From a checkpoint of a small image classifier: held-out accuracy 76%, trained on photos of arthropod specimens (BIOSCAN-5M).
Rows from block 8 of a small image classifier, named by matrix and row number. Rows with one number belong to one neuron. Each number is 128 + 32 x the weight over its row's rms, rounded and kept within 0 to 255. All counts start at 0. Numbers have three digits each. After the name is the row's rms in percent of the matrix's.
After each neuron's rows are labels from the 100 images, of 14976, where the neuron reaches its highest value: "strongest on" is what is common among them. Only what is clearly more common there than usual is listed. The data: photos of arthropod specimens (BIOSCAN-5M).
# fc1: MLP up (model.blocks.8.mlp.fc1.weight, 768x192), inputs 0-191
# fc2: MLP down (model.blocks.8.mlp.fc2.weight, 192x768, transposed), outputs 0-191

fc1.648 094:188126126171139156079169109090143105104164095142145123092141174117164174126117147098073114082079193127199139112120195099133118090137153122121122157072132133128132143105118183166143148136108129125146158140151169133107124117132125092121186117134124106128101160093171098125146211108079091137146052114098160113106112138168112153147117076095120101138124166130067181132151194102085090116166134167048113164151108205092124198191163138159141167099093065190107167119145080060153122097126116096138164083094092163104071105143094141151094136081113153146126107108133124093105116151136109121
fc2.648 095:123073131100152136126095143182179146098041136143153102105139119117109126121095170122098139130131132111128154186137135140082062175144122094102135119127138119090190134172181210086143074130130159163126146144132097197097134112127151131138132149167129093151168143169168119110052116138095155142091106138122127062119127145121173170173111099154149137131130105076186123121114125136176119111114096143120130082090113112109125050106079128108079194140137133140132136151141111086094199135129160135177215138122079177162169179155128173057106132156151069086128183152147124159113058111145134088
strongest on: order Hymenoptera; family Diapriidae

fc1.759 132:124125125116134067094141099173131155118148141129148111125111160166166131129156136120077134143151114195120150120139099159144128112110111175098152152119073083158098150123148068177177116093083107156100122145116068131150167097144105173153114129128136121113172117058121095134170203121074073193130090114098183138077163128086169141092146207156107192153140109127142122110125147144093064107136112119160117119186145076154164128132095183138072091098152080204129168125161060166119160114051149089143067064070163122129134133130186103119122137127089122148164088149105162093152149125121135117
fc2.759 121:143094136157109126116129088156094116148191086172114161137168087119106158088106105137126148085113145148145125125178131156171116127085128178094097096046098159133100127109124162188139149142184089156149121112094199125148123098114102154092134080040142063169122166111149188143191130123148123103097080109087117137080123136108099119118145140141162116094083087146133111136199133100151113168145091142134169093112139113110090095149100219105132122162160133139159108120120100101138101116122086175080201072115121155173135142113132134135159109149074150168145147111059101053093121169161098204
strongest on: order Coleoptera

fc1.541 127:119150164136076163108152056076161163128136141102115128163100126171112100164176098157145103123182128064140133117092128158108138140137164126155122150106111132099122136127129122095141117133154129127102106115144154150081181137097077150153099091080105143141126123155092094133149115092193127130189110108134100120106137069195104201107173087125072104130132170090047135138107189118118125139118098147111170081115072142094126086197159142200062171130092082146115179150129125146149169136122120134131063152178131076139060141137122129149115172098078106147186117207141119136155113186145059157
fc2.541 120:129136176174123054147141126149125200083125125130134093125117132181151085169114093249096122144087139106132172107142110096116144149135152146167158132145120196145110125125110128101115125112081197060102122115112119108097133093139140166124140111114147140137142097210169039132120122115163109113122117109126146106149146123090124086144132124144115096154145172137124119100112154115128091120160065118140117107104137173128128079087117198155158095086143082108097132161089161164207166152153084093110098148176070140174095095132128131117164079089066129111161142033120135087067113161127106077
strongest on: class Arachnida; order Araneae

fc1.723 135:173160185144138113120104094144086090129130144111087108083096135113126142115200146205158115150136178123161096160111123116107122092135157123126129170151137112113107051142096167110142138086105125100063128132124094087103154182231050106058120121100155068102153128127149135130179141139130109067168161116118117137151120126160109099128140133102080133158172186111135142117149151158139181115139193117131120138086101137108115081141174159202124214158148130131167106062067117169112104118121102132113073162122129071185083106102099145114109094152179125121096119092158186099161165134111102138
fc2.723 124:062104149158064126155097128156105085142105166125140142105135124094119172138128136216057119129128126116135143040077153143164106129145143090116122108135122176129130139177083063141143120177103131125054142122121100118078136119206135097144090084113130105166073128139138139103149121082143103114107154130084078089116143129104123150159121141126141111103146139089066118102133080080143139134136073174023089127162184087101119123120148125127131121094169103127126109107172091151192148181125051115144190134112131146090147178158174184162107132096090122176166105096136122192110099128171158121
strongest on: class Arachnida; order Araneae

fc1.112 130:146145170189144159139080110109152145149116135137119120104148109096095115076176120190109168102136138137139125140163135096112118124119142145121123149126178134123138113122073125139126153100155107118058141090086107151134149121162100061156103185084159000101170105157108109049130115163223088080168135187135130075183186134109105161134146093136090143173056156151099166144121155117138151154168123149096146155118122116127111101123189133132116139128152172110145133114105109126210134139100088160168149103143125087103069066145151092159102113108152185099150161149130115071144107117158066098
fc2.112 126:148148124127171135125085125161088121159111180129108141043146081129054154123136154138120122127126142089170152113133120136129177134136108138133146093180108153115129089172123120154140141102050100143083097175086108078135149099167145137146107157179170128086087171140090145096156138097158041175110105060102115119079129125100130138145154123130114161163119168128124138139102084145166216102144074102082131156088144117148125112141163134160120060141100146198132113164075034157119208131122125120137130105089102087138110182139139186085129119093191128181140067159176148155125132123087124107
strongest on: class Arachnida; order Araneae

fc1.664 091:140121153149157129179092115138205175105133118153155145092100071163077137137087151106139124108098082091149178114123103139133094142100130150100143092134083131106070134156107088186157086120209124157110133129166107113126080086077111126193174158123112184042100181147118118158243176098125131099156084116179160111128148123145083129091176128104107089154104162081179109102155143198126093139129112157188102157101079125122120115128103201129118125163129166194085123129165131120169124138116137124161129094080139143147106146113068104102121134133095101142190152104104095129136125142112150092
fc2.664 092:102081171134172151129148130096069145133127140185120135120085162154095073192045130126140124118141127154132172150115163117130111137073115110120149139163169155108139100130115127123178162093118133148121179151096053095143125173082099108115106089188154129116176138136167174119148108146146167139107136141182130135099132162116138207149109218114165113130162108171118121144203063134177126118098149119143177139147109072149110136125116140079146193125086153092142164083106154167133153171093163160136169160152197078142136067166111099127139104121140074103230116166128112125130102167119088111
strongest on: order Diptera

fc1.418 093:149100107142172154065121084104054177090114103154135143182145115117067118082167143111128174108146154173136150106104133090038173138130172158121127122079147114134152119164058146063133152175183123146070164126076127078099134122085120157083152182151131135184096166097130076161131116105123075145126122102145120118125114202137179110110128102042130116118171129119206158105114124136131144132192127129113150151114193101133090147073202104148147121107124094127125079109115149115142126078166154202104194092101141129145108123161091139088144128136118130124141149139158165178123147089139105142
fc2.418 092:118111162167117133113127133063148136094094071105106151137152143101168139177207166129098121160102141098032099206095084125165092109151172132159063124132137128128134041139213107114142121159115111103157117102131195130138089119092099094122151093117128131155165128188064172114130177087099118069150133090160102098102094132110138152133132073159170119170142123174169113107113107119119140183128117132080209128182126118060133146159139092143138131090134117119149140141162126198158108121146096134125117091121088141091104100118192183180136111136095088200112135131121163105133132125166120133
strongest on: order Hemiptera

fc1.301 097:166090107170178122124135147143169117067132148143113066150188173070177121151140116134135086084117145096153155118150125122052151132141121070081063064091194125112128142108089189182109108071161154124107171152120117147149171123119141095108167137109114119112122131184148133112143170067131119159114161048142170129101077103137152108104140107063138121154118128136113122139177144156100105048122171130065067130140124148122103113120117123159110176161114145148128130072095076128161130070098124162169151156129127157155132125125154122170129112159192102211102149124116118113110121161112070213
fc2.301 091:131088121136118170147118144134158156075119141115121137156159009115152103114111170130163106131103124128153179138152188112142119081129093151129138172164073127072111127207102119100114134136129114125134104109133129134129107139089171126115130121113164095118168088218100110133065155132115107122142139147160131112088113154153126076135137106149119101132140117124193164133200149131188060121130110225125213139164040160126123163104163057142121154148135185143052139074130146098078119165144150177113150152139130155171161164108123121165140100129089160115189081116097130140146141155183125126
strongest on: order Hymenoptera

fc1.458 126:146108178125136033086161096131132090090097162119159120083168155141128216117193065185179090137167124132118120132170155139125064144157114166165113085119076146133125162151118144154097143117132097113076129120133137164129156108119115162136110142134130127117083089111095084193124124093072138032188105156091130138127120123133137090135097089129143127122155088134180152120101142149119092128116133172083195147128158152099160140145154119129076116129127064191148158073215100118112100187145085080174145104127164111128132091128116132142152149135084132124174095155098148131099218119164111104
fc2.458 111:161143114093115146120137159113186141124145146132113129164137186160105094176076061131081062143160134119159057127096138124178144144130130163128105143114133112124156139145107148143159140149110080138112135142186099162119122131103091141119133123063081130114129114130090096139153112131154187118142160119150144141115112132113109122110102174100183165122175117086033145154177183116149218115106130092155158080103148170131172214166186096080120127122084128173125096060093112132121108138164208183165115108148096142134102132077171085106104139137029159140148130099121180151134188165116122119
strongest on: order Coleoptera

fc1.437 097:109120073105152175163182131140114129155124157139148074125119054097152139094115144138139110131237142147172194132166134144084145093115121182092178147159126120178104186122120170090083104141122124130189095104093122110124153103187096134130110151121122156120166202068131152075128160096161138108168121046155160160106136122162134130119132144144064159092183103141113057125109156123126160183131060180130121100122077153158111104075109155069116098076118129146142103127123106123114124124134110112131055113063134107128161088196117163089135126164128101109144155167087125144131136071164112154
fc2.437 108:116110110143167114160156110146186153053125092150136194053144131172109124132107213107124115164077119116166099171126146149148113113120140094124174172106110126128085109166101126134102152144083162139156119087060126121136159141153161106119139132060148090151125158107132141169132093139114095154101173127098062145141144168131187135163080064133149166129091130089173134149080133138151177113097112142128142103147108132138065157098078127096080158220102077126152101107157140116151131081171170178112069132174101065166134119070143112143130108097121129152165088209139110137086095122184099097
strongest on: class Arachnida

fc1.285 111:148199146115109168118153153085189142112128178077150145130064146088144152154136150159139100200100114122106144140157139067116124144152071133133102113073184138060084121124158096126133125058186121089180134151165130098121142127147131070165158145172124138111105136166058134142121128112101067136145204134130180124127103122156125118173140080140124184141100151116117177149161108118103138106151166109142150159108120158113094073177132111126091157095165059146084136140182105107070121090130144070200151088109151121162065141088127103098169117124138122103087145083092146097135171084065085130
fc2.285 110:112161091096160098141123181131144141155152182113127199180161123168148091104143077107109150128114128118193107192090187173109141115154172144151117060123084046119152067126154106121110100095131116158133115068117118124117166131075126129121147104118165134139150140127156115059109150183148148151131137182222143128165153072097170078099145158143147105119130064115143166097126118082175111106082109159179123109107155143127044115131135112128134152132129129131071162083119133123097074139094070135140145132150118108157138129180159095203186067091050111112114116126140132163154123134153128090
strongest on: order Hymenoptera

fc1.269 103:121143094050143099153108160107117078091159149133146073090110141154134149152122166066105133157127155122123136091121100069097151106167079157136174146160128109106076162178070119099139078127107134131148125181211048180128158114158122085130124109134133141058124170138152148116119122066106148138121132085139197127148096103113107140075123107122078120188161083164108133126143130134140111131201125119110130146073141110137155125101178119129131130078152127171090140188098100116101174099198090146131124089156104186132110130159163146177128157120145143178134160108115178160090144070043166184
fc2.269 109:096126097096082193105118140132116110061132181125152109113158128136181189191171086145173111110149147129137118100157140120155119181109206224129087153115124104103136120139145118095109102126127093157110132100094156101093100099134145180144083132098103118124120110175105106169151140124136130186115124152105178092165129082171130145155109161174084112141130130143170164188131149113107181127156100120048187063063172083137158106148172098083114152096153116147159110163169158117122129120122139168163153121118107130158153168164129120039067142130097082180121111105125140067136136121153097206
strongest on: class Collembola; order Entomobryomorpha; family Entomobryidae

fc1.757 140:127095110166084131080063132104159119200134082081137112105107106117118163166212147132107131113114157081186162129148126140111116104079166112145103169123055076147137157158082122121114162102141138147137078112107125132117199148141116068123126190093105115157137154119129173197128116133143115158221153131095149110181137070140137134129098096122147150136169133067121133116051150114141162144142149099107102046176104169148097090157158154152104166152162060165114131088092153138126108138104080118113098138150189058135046109170130174133107095122134148133170101130188115108147129131113127132
fc2.757 137:170070193135124110127114109097128152093135132111120102134122173102079140172167123214053151123052123108148117103181123143173158183115160090145118126123081096140118096206088118091232141107117114151093114126145128082128192128155122135149129139114173112108086149118103094123140146126133071143142129151105121119152119115098105132111112091112149121137166126055120105141195139085149137138120085100068148135113149144098084131089137189079154128102139125144165176077124082168127167142147121130169194163150162095150127178111131104155127123119084144107134065056204123154189140157155084095
strongest on: class Arachnida; order Araneae

fc1.154 125:109129090126106152128128146115128096112122172090187145066049126115116116096124131122110158152129144109167196133103151060144108104149182122090079146089146107161124108128092084108095128110129150096117196093131117082106145120118108165129149141171144068057157157178165136123119158116071123094206166107139126119166127146115173146136209116090114157191114110147064118119091184079174074204141133116127136127146087093157098128175135111081163107081151133111123120160095136139135156167139116058136150102110107116112087178164183077089114138199104198120137140174184144126150121145102129130
fc2.154 117:113106154106078110146109106149088143162121109102114149061169163134149134143093131088116105161141117140044122123045117147133083144109135131135135141094102100182162078162135116101125186070137080141134139071104165145181076117136072170120111153123162128158163186072112154126133102108092114117125094119163120167130153087121074123198138068185172107104173067091143130186103130180177156117126130085083140134127158134097134090127104131128105182094144138110129104172112170138122122168152125165102126101115095142086042133206107102159165204135145124143124142114122130141128149182130108036
strongest on: order Coleoptera; family Chrysomelidae

fc1.360 110:053161098125124045093129134136126170158119142159140139097158152138115167053175180131121147104160122074115140121081109157076052127111169097135111128120122155114089131155134140098097122192132065099118125108168150121104087145108173113150194175104107132055152190099131139123145129163207224099129118133111120163147179041086128081142130091093107124147133113131100122140080085139160122183116165112164170154136175118107125127177106074123071153079184109124162170076119108137138142109121165110115155117065167068131143124111141130145127145140100122150112147148133145128092141174165144164
fc2.360 094:146110181136130159095151040105107121182088133066150115124101159105144044102155087122135101131180119112079129196128117141123067178113056116155129124144088153096083131144078099066163169125141092136085129133116096043107134100175149095170141145163166136137131068176153150131157160135108140142101119124111118139110096098137168148117157143130138119124112169102143178093087111142078109168087091182141139108126116159115135148105100147150135139153222075171128135122169148102123164105125137113094056102110105224181148128079115105147113102153104169116185137092145132153095160111108173151
strongest on: class Arachnida

fc1.369 095:165121119139102072082128118160192085115118123106090126179118111111177124085129117070146149126144159185088139109130122135085116128109131087137198114136121150147130095113193154171105143096123120119128121187084115115104102120098164147104153150169104114184104088110136129126079202121078165137083115132160130135084123179116131112157140087117110095099116142141103132131143150137108164132163093168134118120124166129139142139096098112159084157159103096169143119105152153064142084137201111118116156117080228182115129114171099142066124089176110066152171136118204203138102194097132023138
fc2.369 097:108127120130117077111141152109097097129124103122165142201108167131111158059091094111109122166118110136160179218075092150123163102144124148110114127154218092142077136130117107121133109136043103144084158132156136128132168147108112161135087158120155088149187135114152144102119134115119037108143035151094170162102107152088075165176119120155143170101186120107094146153097140127136083099155095152127081155142148075156143113104186098133110145128099160102112117093164089087097141093131136192145179111132125112153134119154068149203091120167077190115088068152082114136112133114127130148
strongest on: order Hymenoptera

fc1.513 077:143105131075096181172119125083150163200133040208178088140169152151091095110093179144126087077132171179134111136078135162108105098135108149114135075156111134134098100073140163137091150144150129125119129074125077141162131153127072194126154147122158168141185156154189115127160074142099080156089107102130145140173124084170141070180159088167136127122112108135106106111083123173132092132106149175087149125091082112094146127142157070144138059130081057131137115114154142111131143125180151089108165095119140110075129119147122191159160130130143100142131131222143117131122139172122120105
fc2.513 075:090178086104119127187101098130126144089190203150125145100112106141126063109140134105122156091116105126173107133118103105181108150115183137114155122077048093141105108138098119118145110077099088082096131121191168149179167096194196137127127135123101122136082094166128088147087152121132144141128132175197132117102123156107121114122118152128128106126145102119093131100126120149161109170100095038134087129062185090163135119132143107086141124132114123120148145099114128131128166140120104155143118128072092118079144166111219087057141148169136137014058147092128097129113111153173175148
strongest on: order Diptera

fc1.678 144:120150130127083183131098125101055126150153132099117157125091110140163114150123122114076158106102139191139146157141150116134178172092144095157124109067177106113150127104111117137100127117107135120117193188090180119179152126119116113125174114017133044103131160129140132113115106137096143134122086169199113125103150115141098134096140107130107117164176108152105111078104157153131136203158122138088106155056150104175109141160171107157080087127160106177144139150152100159125134131131087178104127118223085162073063101150152061159103178135128201084124166110144114115185117095100120132
fc2.678 140:106238148086076091125092173116082108140125113084109101104130139156128096123196152180090121111135129082135080183134144138153180111177180160135114101157116096145152119059186081153127063056079095112102104152132118164127116121097141138114144108139147144195089129115103101145154132110107075139180176102098119098182143149149150111062115192121126092098166159124087154116131112154112197130183120153071156123148117129159105111128126081124126127133153137134085134126041156115120088065111139085098170129128098121137132162152098161110085173117097139101203093112132114106146129124118070096
strongest on: order Diptera

fc1.475 129:119104090133118117126111101133134110113147097095120134148111129196119124104072139157089166145182135207120149143082135069085135112076142120125144096052145136169148114142121154172080102096112064101096170175127091150135126124094124219160123118107129159080119129205133157117148111148104125140077112156124133153095138166177137096115178081127127147083114107077107146152087154154149111071132171153127115074153125085113143108034105135162122177119156059172141171160148162124130114171062198123178117124134140079158071105174124183083086163103141168136134138145181158160122108162133112104
fc2.475 121:147168144174119142143139135111058116121181165141135126044147152122121127129052177122123145147027127128142081148129135123053097115134182110196120077168123116113090149123091151126130130172139121157158093157190128136134106141187174164148130155079133176110120148100119118077076144128120095128149085109115107075107170117082064043116121114132168169160156135190074155118058117094175143121112153169129116162102097111170138113129128080158112109112135145116102113125124148121112120115160054150130099137081142177126166088135125142135062089154113083139095075152168132121069111101082097146
strongest on: order Coleoptera; family Chrysomelidae; order Hemiptera

fc1.452 128:096095167163107102123134163148092124133108159111129102137122095129100120152149098172058145115120175123145185153158225040099079127156189145128130163109142098130030113176132141085141151110148106150134218122148102081191183124103093150207149095155130097110135124131079173172155160151108114150128132095148137144113112070137107124163123071112139091141125118153156132117158134115159111154171114155115160059081102095113119099100130100138169109068125117151142118186136087164113131141122084176076115104122148145116130117165139112151173181050096129121153103141119130112168112118166097048
fc2.452 122:096157135115076169142092167183130132203155090144086193088116093105151095110178135122125114127144107163152137143117174124168118154118139099104109151168135065098155082113161095138143145102122095145061195102147114050153195099117122141128119153165127174133152137095113225156148177170137133113110128095121081100188126130153100092137135093175165113099110127125150114141161115143147136162122146093122136098137144129182073113137176164114091120166154128153169139144126145124148108038117159153125121131150115098118063160220114124108116175109134084107073049194097119166118128091164103091
strongest on: order Diptera

fc1.643 110:130111142128119105131113139077127134062036120107192127143127130158088107126128103106117127070088115107086163133191118180099192168133100141120122128106156139124114076135111073134179163105106098102096135160183136142147099163107085078139109143088158102183136168156151156123136134125160173170104192152204091112159216147139127146118132148090146110113138108117115108123177138146120196123110054095116107139104165158096117147166094170135087127107099092081164152120102114097124135083156129161136160080108195178119087093184083095144131105150136135124138111202123146127105149161217089084
fc2.643 099:067120098053116125142116082183116127118118158157126126138140106079078177109171074102116090135112103109136179137064075091171118151125142163203125121189170071060095147113141110125140138181141105162146136082159121072085082118120211142155183145147162204139176120126102176148136098135099171162145031141131126143148146121098137133146076127140104121156106168111174175109130110085149097180130164143123146078167074114116130119121128110157146138125162128134087127124102098117132118154136190128110099122140164144195161155083169121115100173096080103166169115170094124113138104125098176131
strongest on: order Coleoptera

fc1.429 110:149123138102092142136088127158174046120128059125119089178134203099098082082126113117112140118120169092167103109167135114149100087142118142127173116170132120104124142141132126102126081085110116145087199175143143164171063120150128079146089140124117158171148173139104062129078129143054128135120161152072105137092146130157088155082145073148050108125145118150147092111137071132127130093183186152103143141082123102157160174110141143084095159089136132155090148155159018139137155105099138152148137166078153180175133162119127125184115153127157132193089140131141132200108143098113138138
fc2.429 114:107139128119111106123130129076097124122068110132137133092070178141091127161109110156175101145172121143077125088183123121150130155132110146127075140129115110109151081117135172137162107128146142105150147123110184140125088123151070078104120097142085184075149072104135133095080147087136051157173163087142062125161134104149126119165124164103162173196137071108166120104083093100131131131084203145125109168132162106123103072130138066116121127058043124125120124099170038080121135114132072157173103091159127125075097133105152170124174137113205166141095113127149086136120092121114153178
strongest on: class Collembola; order Entomobryomorpha; family Entomobryidae

fc1.335 051:160137190119077166112105110098132069137125143078104107119135106120171136101096147108113160137049144109131117108138118093095085147153096157108131135139122110154168063160097163092129138053097140162126171134134093104127082074122130188162188106151108130119088157162160175104110115090177148163102111134122128134146137124144101124118140075068123199141076168084156146145132117043122110144202089160086135186127195104117126097168108111148145099108123107115216187165158122139127104122058144143118129158148153089145118168174121138118104143073138173167175139209120137139125121103194099158
fc2.335 053:162101082103121142120124125180132069118164147219144100131120114081117187118067152095194170155085127129143149188135077140115118119115127128065128073102132108138139105154096099214129147157137126123106131090169138094084109166168076113132079132166177140091129126126120136084136140172117110077153065170112116114103195169124167063099142143101126120079123135126097107141095176160151134060125140178137139141148097127155104131148123130131097140180131085158087116123114108092104130128103132136125093112149126159163183127116033126121152121168151076066081064134141073133141122135083217129
strongest on: order Hymenoptera

fc1.367 146:108087108096118148165083087117199148154099045136125139155125151089128075136137131131128210129171122102100139124110071146095089097099128115211148110157226141120167135097088158153117193109137123124101177122085076123168173142132100064109103164133092166097152173158158094122113141116107083135116140154121110121128134131167107229145093106160177105042109100135133159088121111134095132097105127096171098169136059146136144133115090204144111106088130148161152137140138154189132158121139091119128122130135128109091123160084117107119085138087120173097108170143108186161141190118157139153
fc2.367 140:100063151140114146123102100129099080119108149105133130096125164181108135177084143114110159139088110155177148158115075088126125136138109082123133132141168119101104092108172127104163088197093203120126131164175141114142128159155138105139105128094122108088127130130070145197125111036131149123125100090124142144145156097201154150120123159143178166139153159155136154053113148096190192120080096088205108141092199152132070124138085088141107136142135220095099140125090113096107134096131149131085082121146120174072116116138148127060129093138067153131132175130181166127158116126165077157
strongest on: order Coleoptera

fc1.370 044:115095115166171066131169129120183124137126143116129137147160120140121146099128151138111136171193143184136099037120131097120190025152119137032102111112121128119129128095161115102190116096112096135071143098139138121115171073119088104124128131130177092115111119071119120122114130108113149110114147106162185128125133123066228191077127132128136143176195124134073154127138135124164111136125110079185100139140132128151127150134075088141068147122173126135133172139105128157117188129106091170136107177097054174134131127174134100094122112122169129206103116126147096106133145104166061175
fc2.370 045:147119140096136193125120142127105089086120155122131128135127149120121096131126086161165146138121046197136100144152192112087168140074113175143153155131158199089127170152093126120068221171049136122132071128108168173112128082102118133073120130127130165101163123119063118145180160131087130148127138183102151126091125131125130134118098126145158189114117130071127126120099143135114118121149157163132078121126141162158059123112146143124175113226098131114130126133022202062123162094174110110104144128132145125070181187119120134132113150126106187138129118118135121078108118168136082108
strongest on: order Coleoptera

fc1.400 127:136075152145148077113125059116110082089088159177118155091119151157107117188104146115124088103157083097153151104182132089120130138133098093115121159158174153115126135150097109065099123165130102201112164098069106152145145135214069101161076127135171135091122147159149088134098101092131128169162120133067136110079149123182088203058138137146077100057105147145122166106141117140112164180102125167112158109140121062111133156141189195158142119130143159120131082128154047156115170137173134116145127105100105118105133177073098142107170096129180133169164170137125162144130152100157104123
fc2.400 136:097164135075121146173161129146166164092056159109158127133056140151124075142061129130136166152120137118066159141111135112106133212104161149161112198128138160120095085081052130143081106130161147141122117129139112107133122132186108166128126107144096131163119108112134098096142167125142143075138164078157133123107133144134118167076124098133123099082169109159206141121100118102088149089147110190155089121075125125146108123083158149137114172158154091133090115218130145096188184103126099104148150073151171131143139164148135176099154174099133153123135255124116126158086150109111134140
strongest on: class Collembola; order Entomobryomorpha; order Araneae; family: Entomobryidae

fc1.547 110:102086127102187143107127164107077122126144128153103127136191152106053096113162166097088198131126125134135184145127084170163057158146110109124161157122157117082142142104119175138172143146196143130163190154115145145205159117146087093151183114134115094116154148119184197147081129028112160098135160118141152158125122137119147101153182113158084094103129044112129140066126132154125139135108142128050118118113132127120109102078123165066053120156099103129106162135110130127095128108119094096138120085113107159117193146096171166127190141078136142124095175129132120180121126104071117156
fc2.547 111:071119167193153100133176150137127112071072163155138152145113042139144121146118169186142152065182161118136072113177136116119135103144048198188110077136095110140224101161108152128121115164161123137097140098093114145119135130098174142116146080159111143121106078126104121135079125185135160104165132141091097129090102147169146104132157199141188132114166165083127146054173120128083149131121096108096160098085116162179123202154155131128136136092113126124100099118124121117147206155108143113104193158095050141126112149137080092134133141117108107123132110109120104191132134112110115140
strongest on: class Collembola

fc1.608 130:118122113116101070155200094148089174139090124114117103123139143082089155154133105149153145099072115140176119153151132101128139147093118133123214122125099112117099116186132121142130094139077238101093139149152116090165093073171176105106120113162126129145106072144133100148139156173161164158181136155138121178122188131149135077082100100116136145112138131132130158108102155114155108135100167138135118120177108046047136152128099120130098182114114160141103115169178099153134143158140210137081145116106060053119131119144123166127199122089146139100067128090097153094122185093169105187
fc2.608 119:103142165051180135110105108118109110122105028146132081115121090206143155136146137067141125108101130112117132158098178130091090111117127139117112068178089174125057119076075145118097062103129122102121184162083104109105157123134070097090151075101128106143164184103160140098126132134160192133115142119123122157117098155102137107104127141186124189096126142171090148123163152133126125134134101145168103097162088087175125100050175128077080115092088128195115144106090167161186132158148126116138085105154125154185120119170127159129102076100189164141105130117077168108171143133133137097
strongest on: family Limoniidae

fc1.147 069:129136090081060118051132104138131120108126109152164101204103122150115180107167162113117035155132150145164101115119144120163140156099191124128129136134132131128134205119103096172102129090110139139141113133140125129136110130084114106125139138099184117133113162147130098137131145074139140158086155100156179128098120152129056093162151126151165097116089122140047119116076146129157163103194115174169129091038063123142122119126094135136080110107149139151122118140134093139131124143101128103057135119119128151114138094204043209131155107084142182147180172183146203175140113076122128142
fc2.147 072:129127121106097111105196073140056167098116153107120136116142157137124187149105111101102124154068132085149126137095163110104138180162130117187084140122169136064112128115105149148119140123145085091141145096164123123124127109075138163143096174124105130095066134135176161164127168128136055112144150128144192116144118112190117076164108181162134100124088166210143116132159124101132126131044105050159127126131125156147081110137125143145174077134160178136083130096148140104197161079131125131139061136106065152130181034186102167117165121142089161118180123166082150133134163096126130126
strongest on: order Hemiptera; family Cixiidae

fc1.129 093:096108175134119084130121144155181182133142110129158116097077177157050067098132149167120146150079156102081078137139140145148091122153157188111097088156129143106160083168200124171158113099229116149091122158129129095088106134126125171117146127120198168094128159093097170115115188154130098126120137131135124122145096123122097119167114216096139129133108116148091123058160171112135096085142127122113114131117123116116064034161164055087113126128119106162151165134134105125124072138134137171113137131143118146109117210060137157171126158088196091126107106133108182130100163124139103094
fc2.129 091:108127071143097143173135147096124091133115151162083127108182111120151132168152185123130142052085105126166078106137122131124149134115116102179132101155124183135131135169132161172095091068121143125140081126131094144126138157086140102124123178148184128220140099130081135042169183172114152132162121231156165108160127104107095100098102142130102116133097118140090092142132127122045142116113181076173104157143150148151086119093145186157128124129040117083085150130115142177121093149151134134162169130118069126078078083143124089162192108083167138099154138134144094096134130150128110183
strongest on: order Hemiptera

fc1.245 132:139117104095195124146152114103137078134147171147166183103123170115108091207155206136107118148173128058116153090126160095161141102162138117082152174141117145146130106173171120103140052115164145120097134153156188145190124149124109102175115097138132139112138139137069193096053104110100179139139148069137131126093155146105153141081136074136094067104125108158117131135119136171159177111104147111088078093097095119091132145137140122100084204133070152124081114121172056142157103137121138146106087082102121115143104181125121119069183129170165115164167098108072101146183141083141137127
fc2.245 139:072182083095076134169154117070099104095153112142140133111106134075086099137090111190187110132139143123117083116107137127094208145121125115130097144097198194115083120162036108175131176149171072144194114137157145152101121082171116127123168155092086119116096098103131116062127152072136170170131105092101149097155129154143101167133129117128116131125205071075198110109107142128121097133122135143076141104066146098121098142147113122201112141121126140129139106141185122148098126072118131069125150113163129127197140102113095158163104102137122154055116177143109102081153105144138155139
strongest on: class Collembola; order Entomobryomorpha; family Entomobryidae

fc1.328 127:142127158115168132115091165188117109105102125101126162072144088165091179180136155192100093136097164147124149122208158129177124078129106141157143096143123124124113113130111139062048118139059116161099176182140062114172086168121047105166122148128148175109115084113151122107134112159076071098109170158156149162122153128195100194117196112131143132136125084123162102127108121117145171093144126144110120155105069110123153176137169133128082154104135087135137115139108093086125132130214148087105154150168101095160095096124164065107094133090153071172135178117128119145087129125172105144
fc2.328 134:132112158159160144068099091141139094067072101125094125118123078136142099122113137115133062131207127146137159113096156126122103112149200141096118135145104082159140153129082111105123142138092196174123142179130076137126062150107163106126111141146115177045126113125106112139175102106119112098128139146070130116091109126153141075136173119057103144160152185175145136109165105091019118102152186153165153126144157094128126155131094136132137129131080140123148135107099145072140177137156038148142133163082101149033083099117168122115129126113121133153190063181175120128148125130088111110
strongest on: class Collembola

fc1.739 110:130129100138085127128095123146110056165184110070160161145114100075144151152136105134104113099157146093149142123105102135067155126090160156187150089080111123129174127133141132147051092108101169159160109153134130089114076133110148126173112136073118131095085121098122143136205127145192150111126182122107104196140154134083098092138174127162109099096118198083112119097171081153139117160104108141152144132080191119141152128147173184093131174089121132192160138140108107065124133155141120162126110137145125127195084041126130140101051074158099166176165144197098155127097162115123128167
fc2.739 106:062130135119065084072118156118123114080088128106117117185147158096212139123132178137136137093039133121168071133182063139116111105122159053142131091199161117154103131101102080147135212146079161117102147160106159181125132160126123111116142117102073128166103177125126164072114130129166048086125066131078135131141089174130130120117117110093108127160125122131189126135165125100098089128155148186151098117105152146159106142162155126085132151127086060121147132103122173158128123112136159112106132078070102129134161154093069110120124133144168092167086110101093068129126157119121069115
strongest on: order Diptera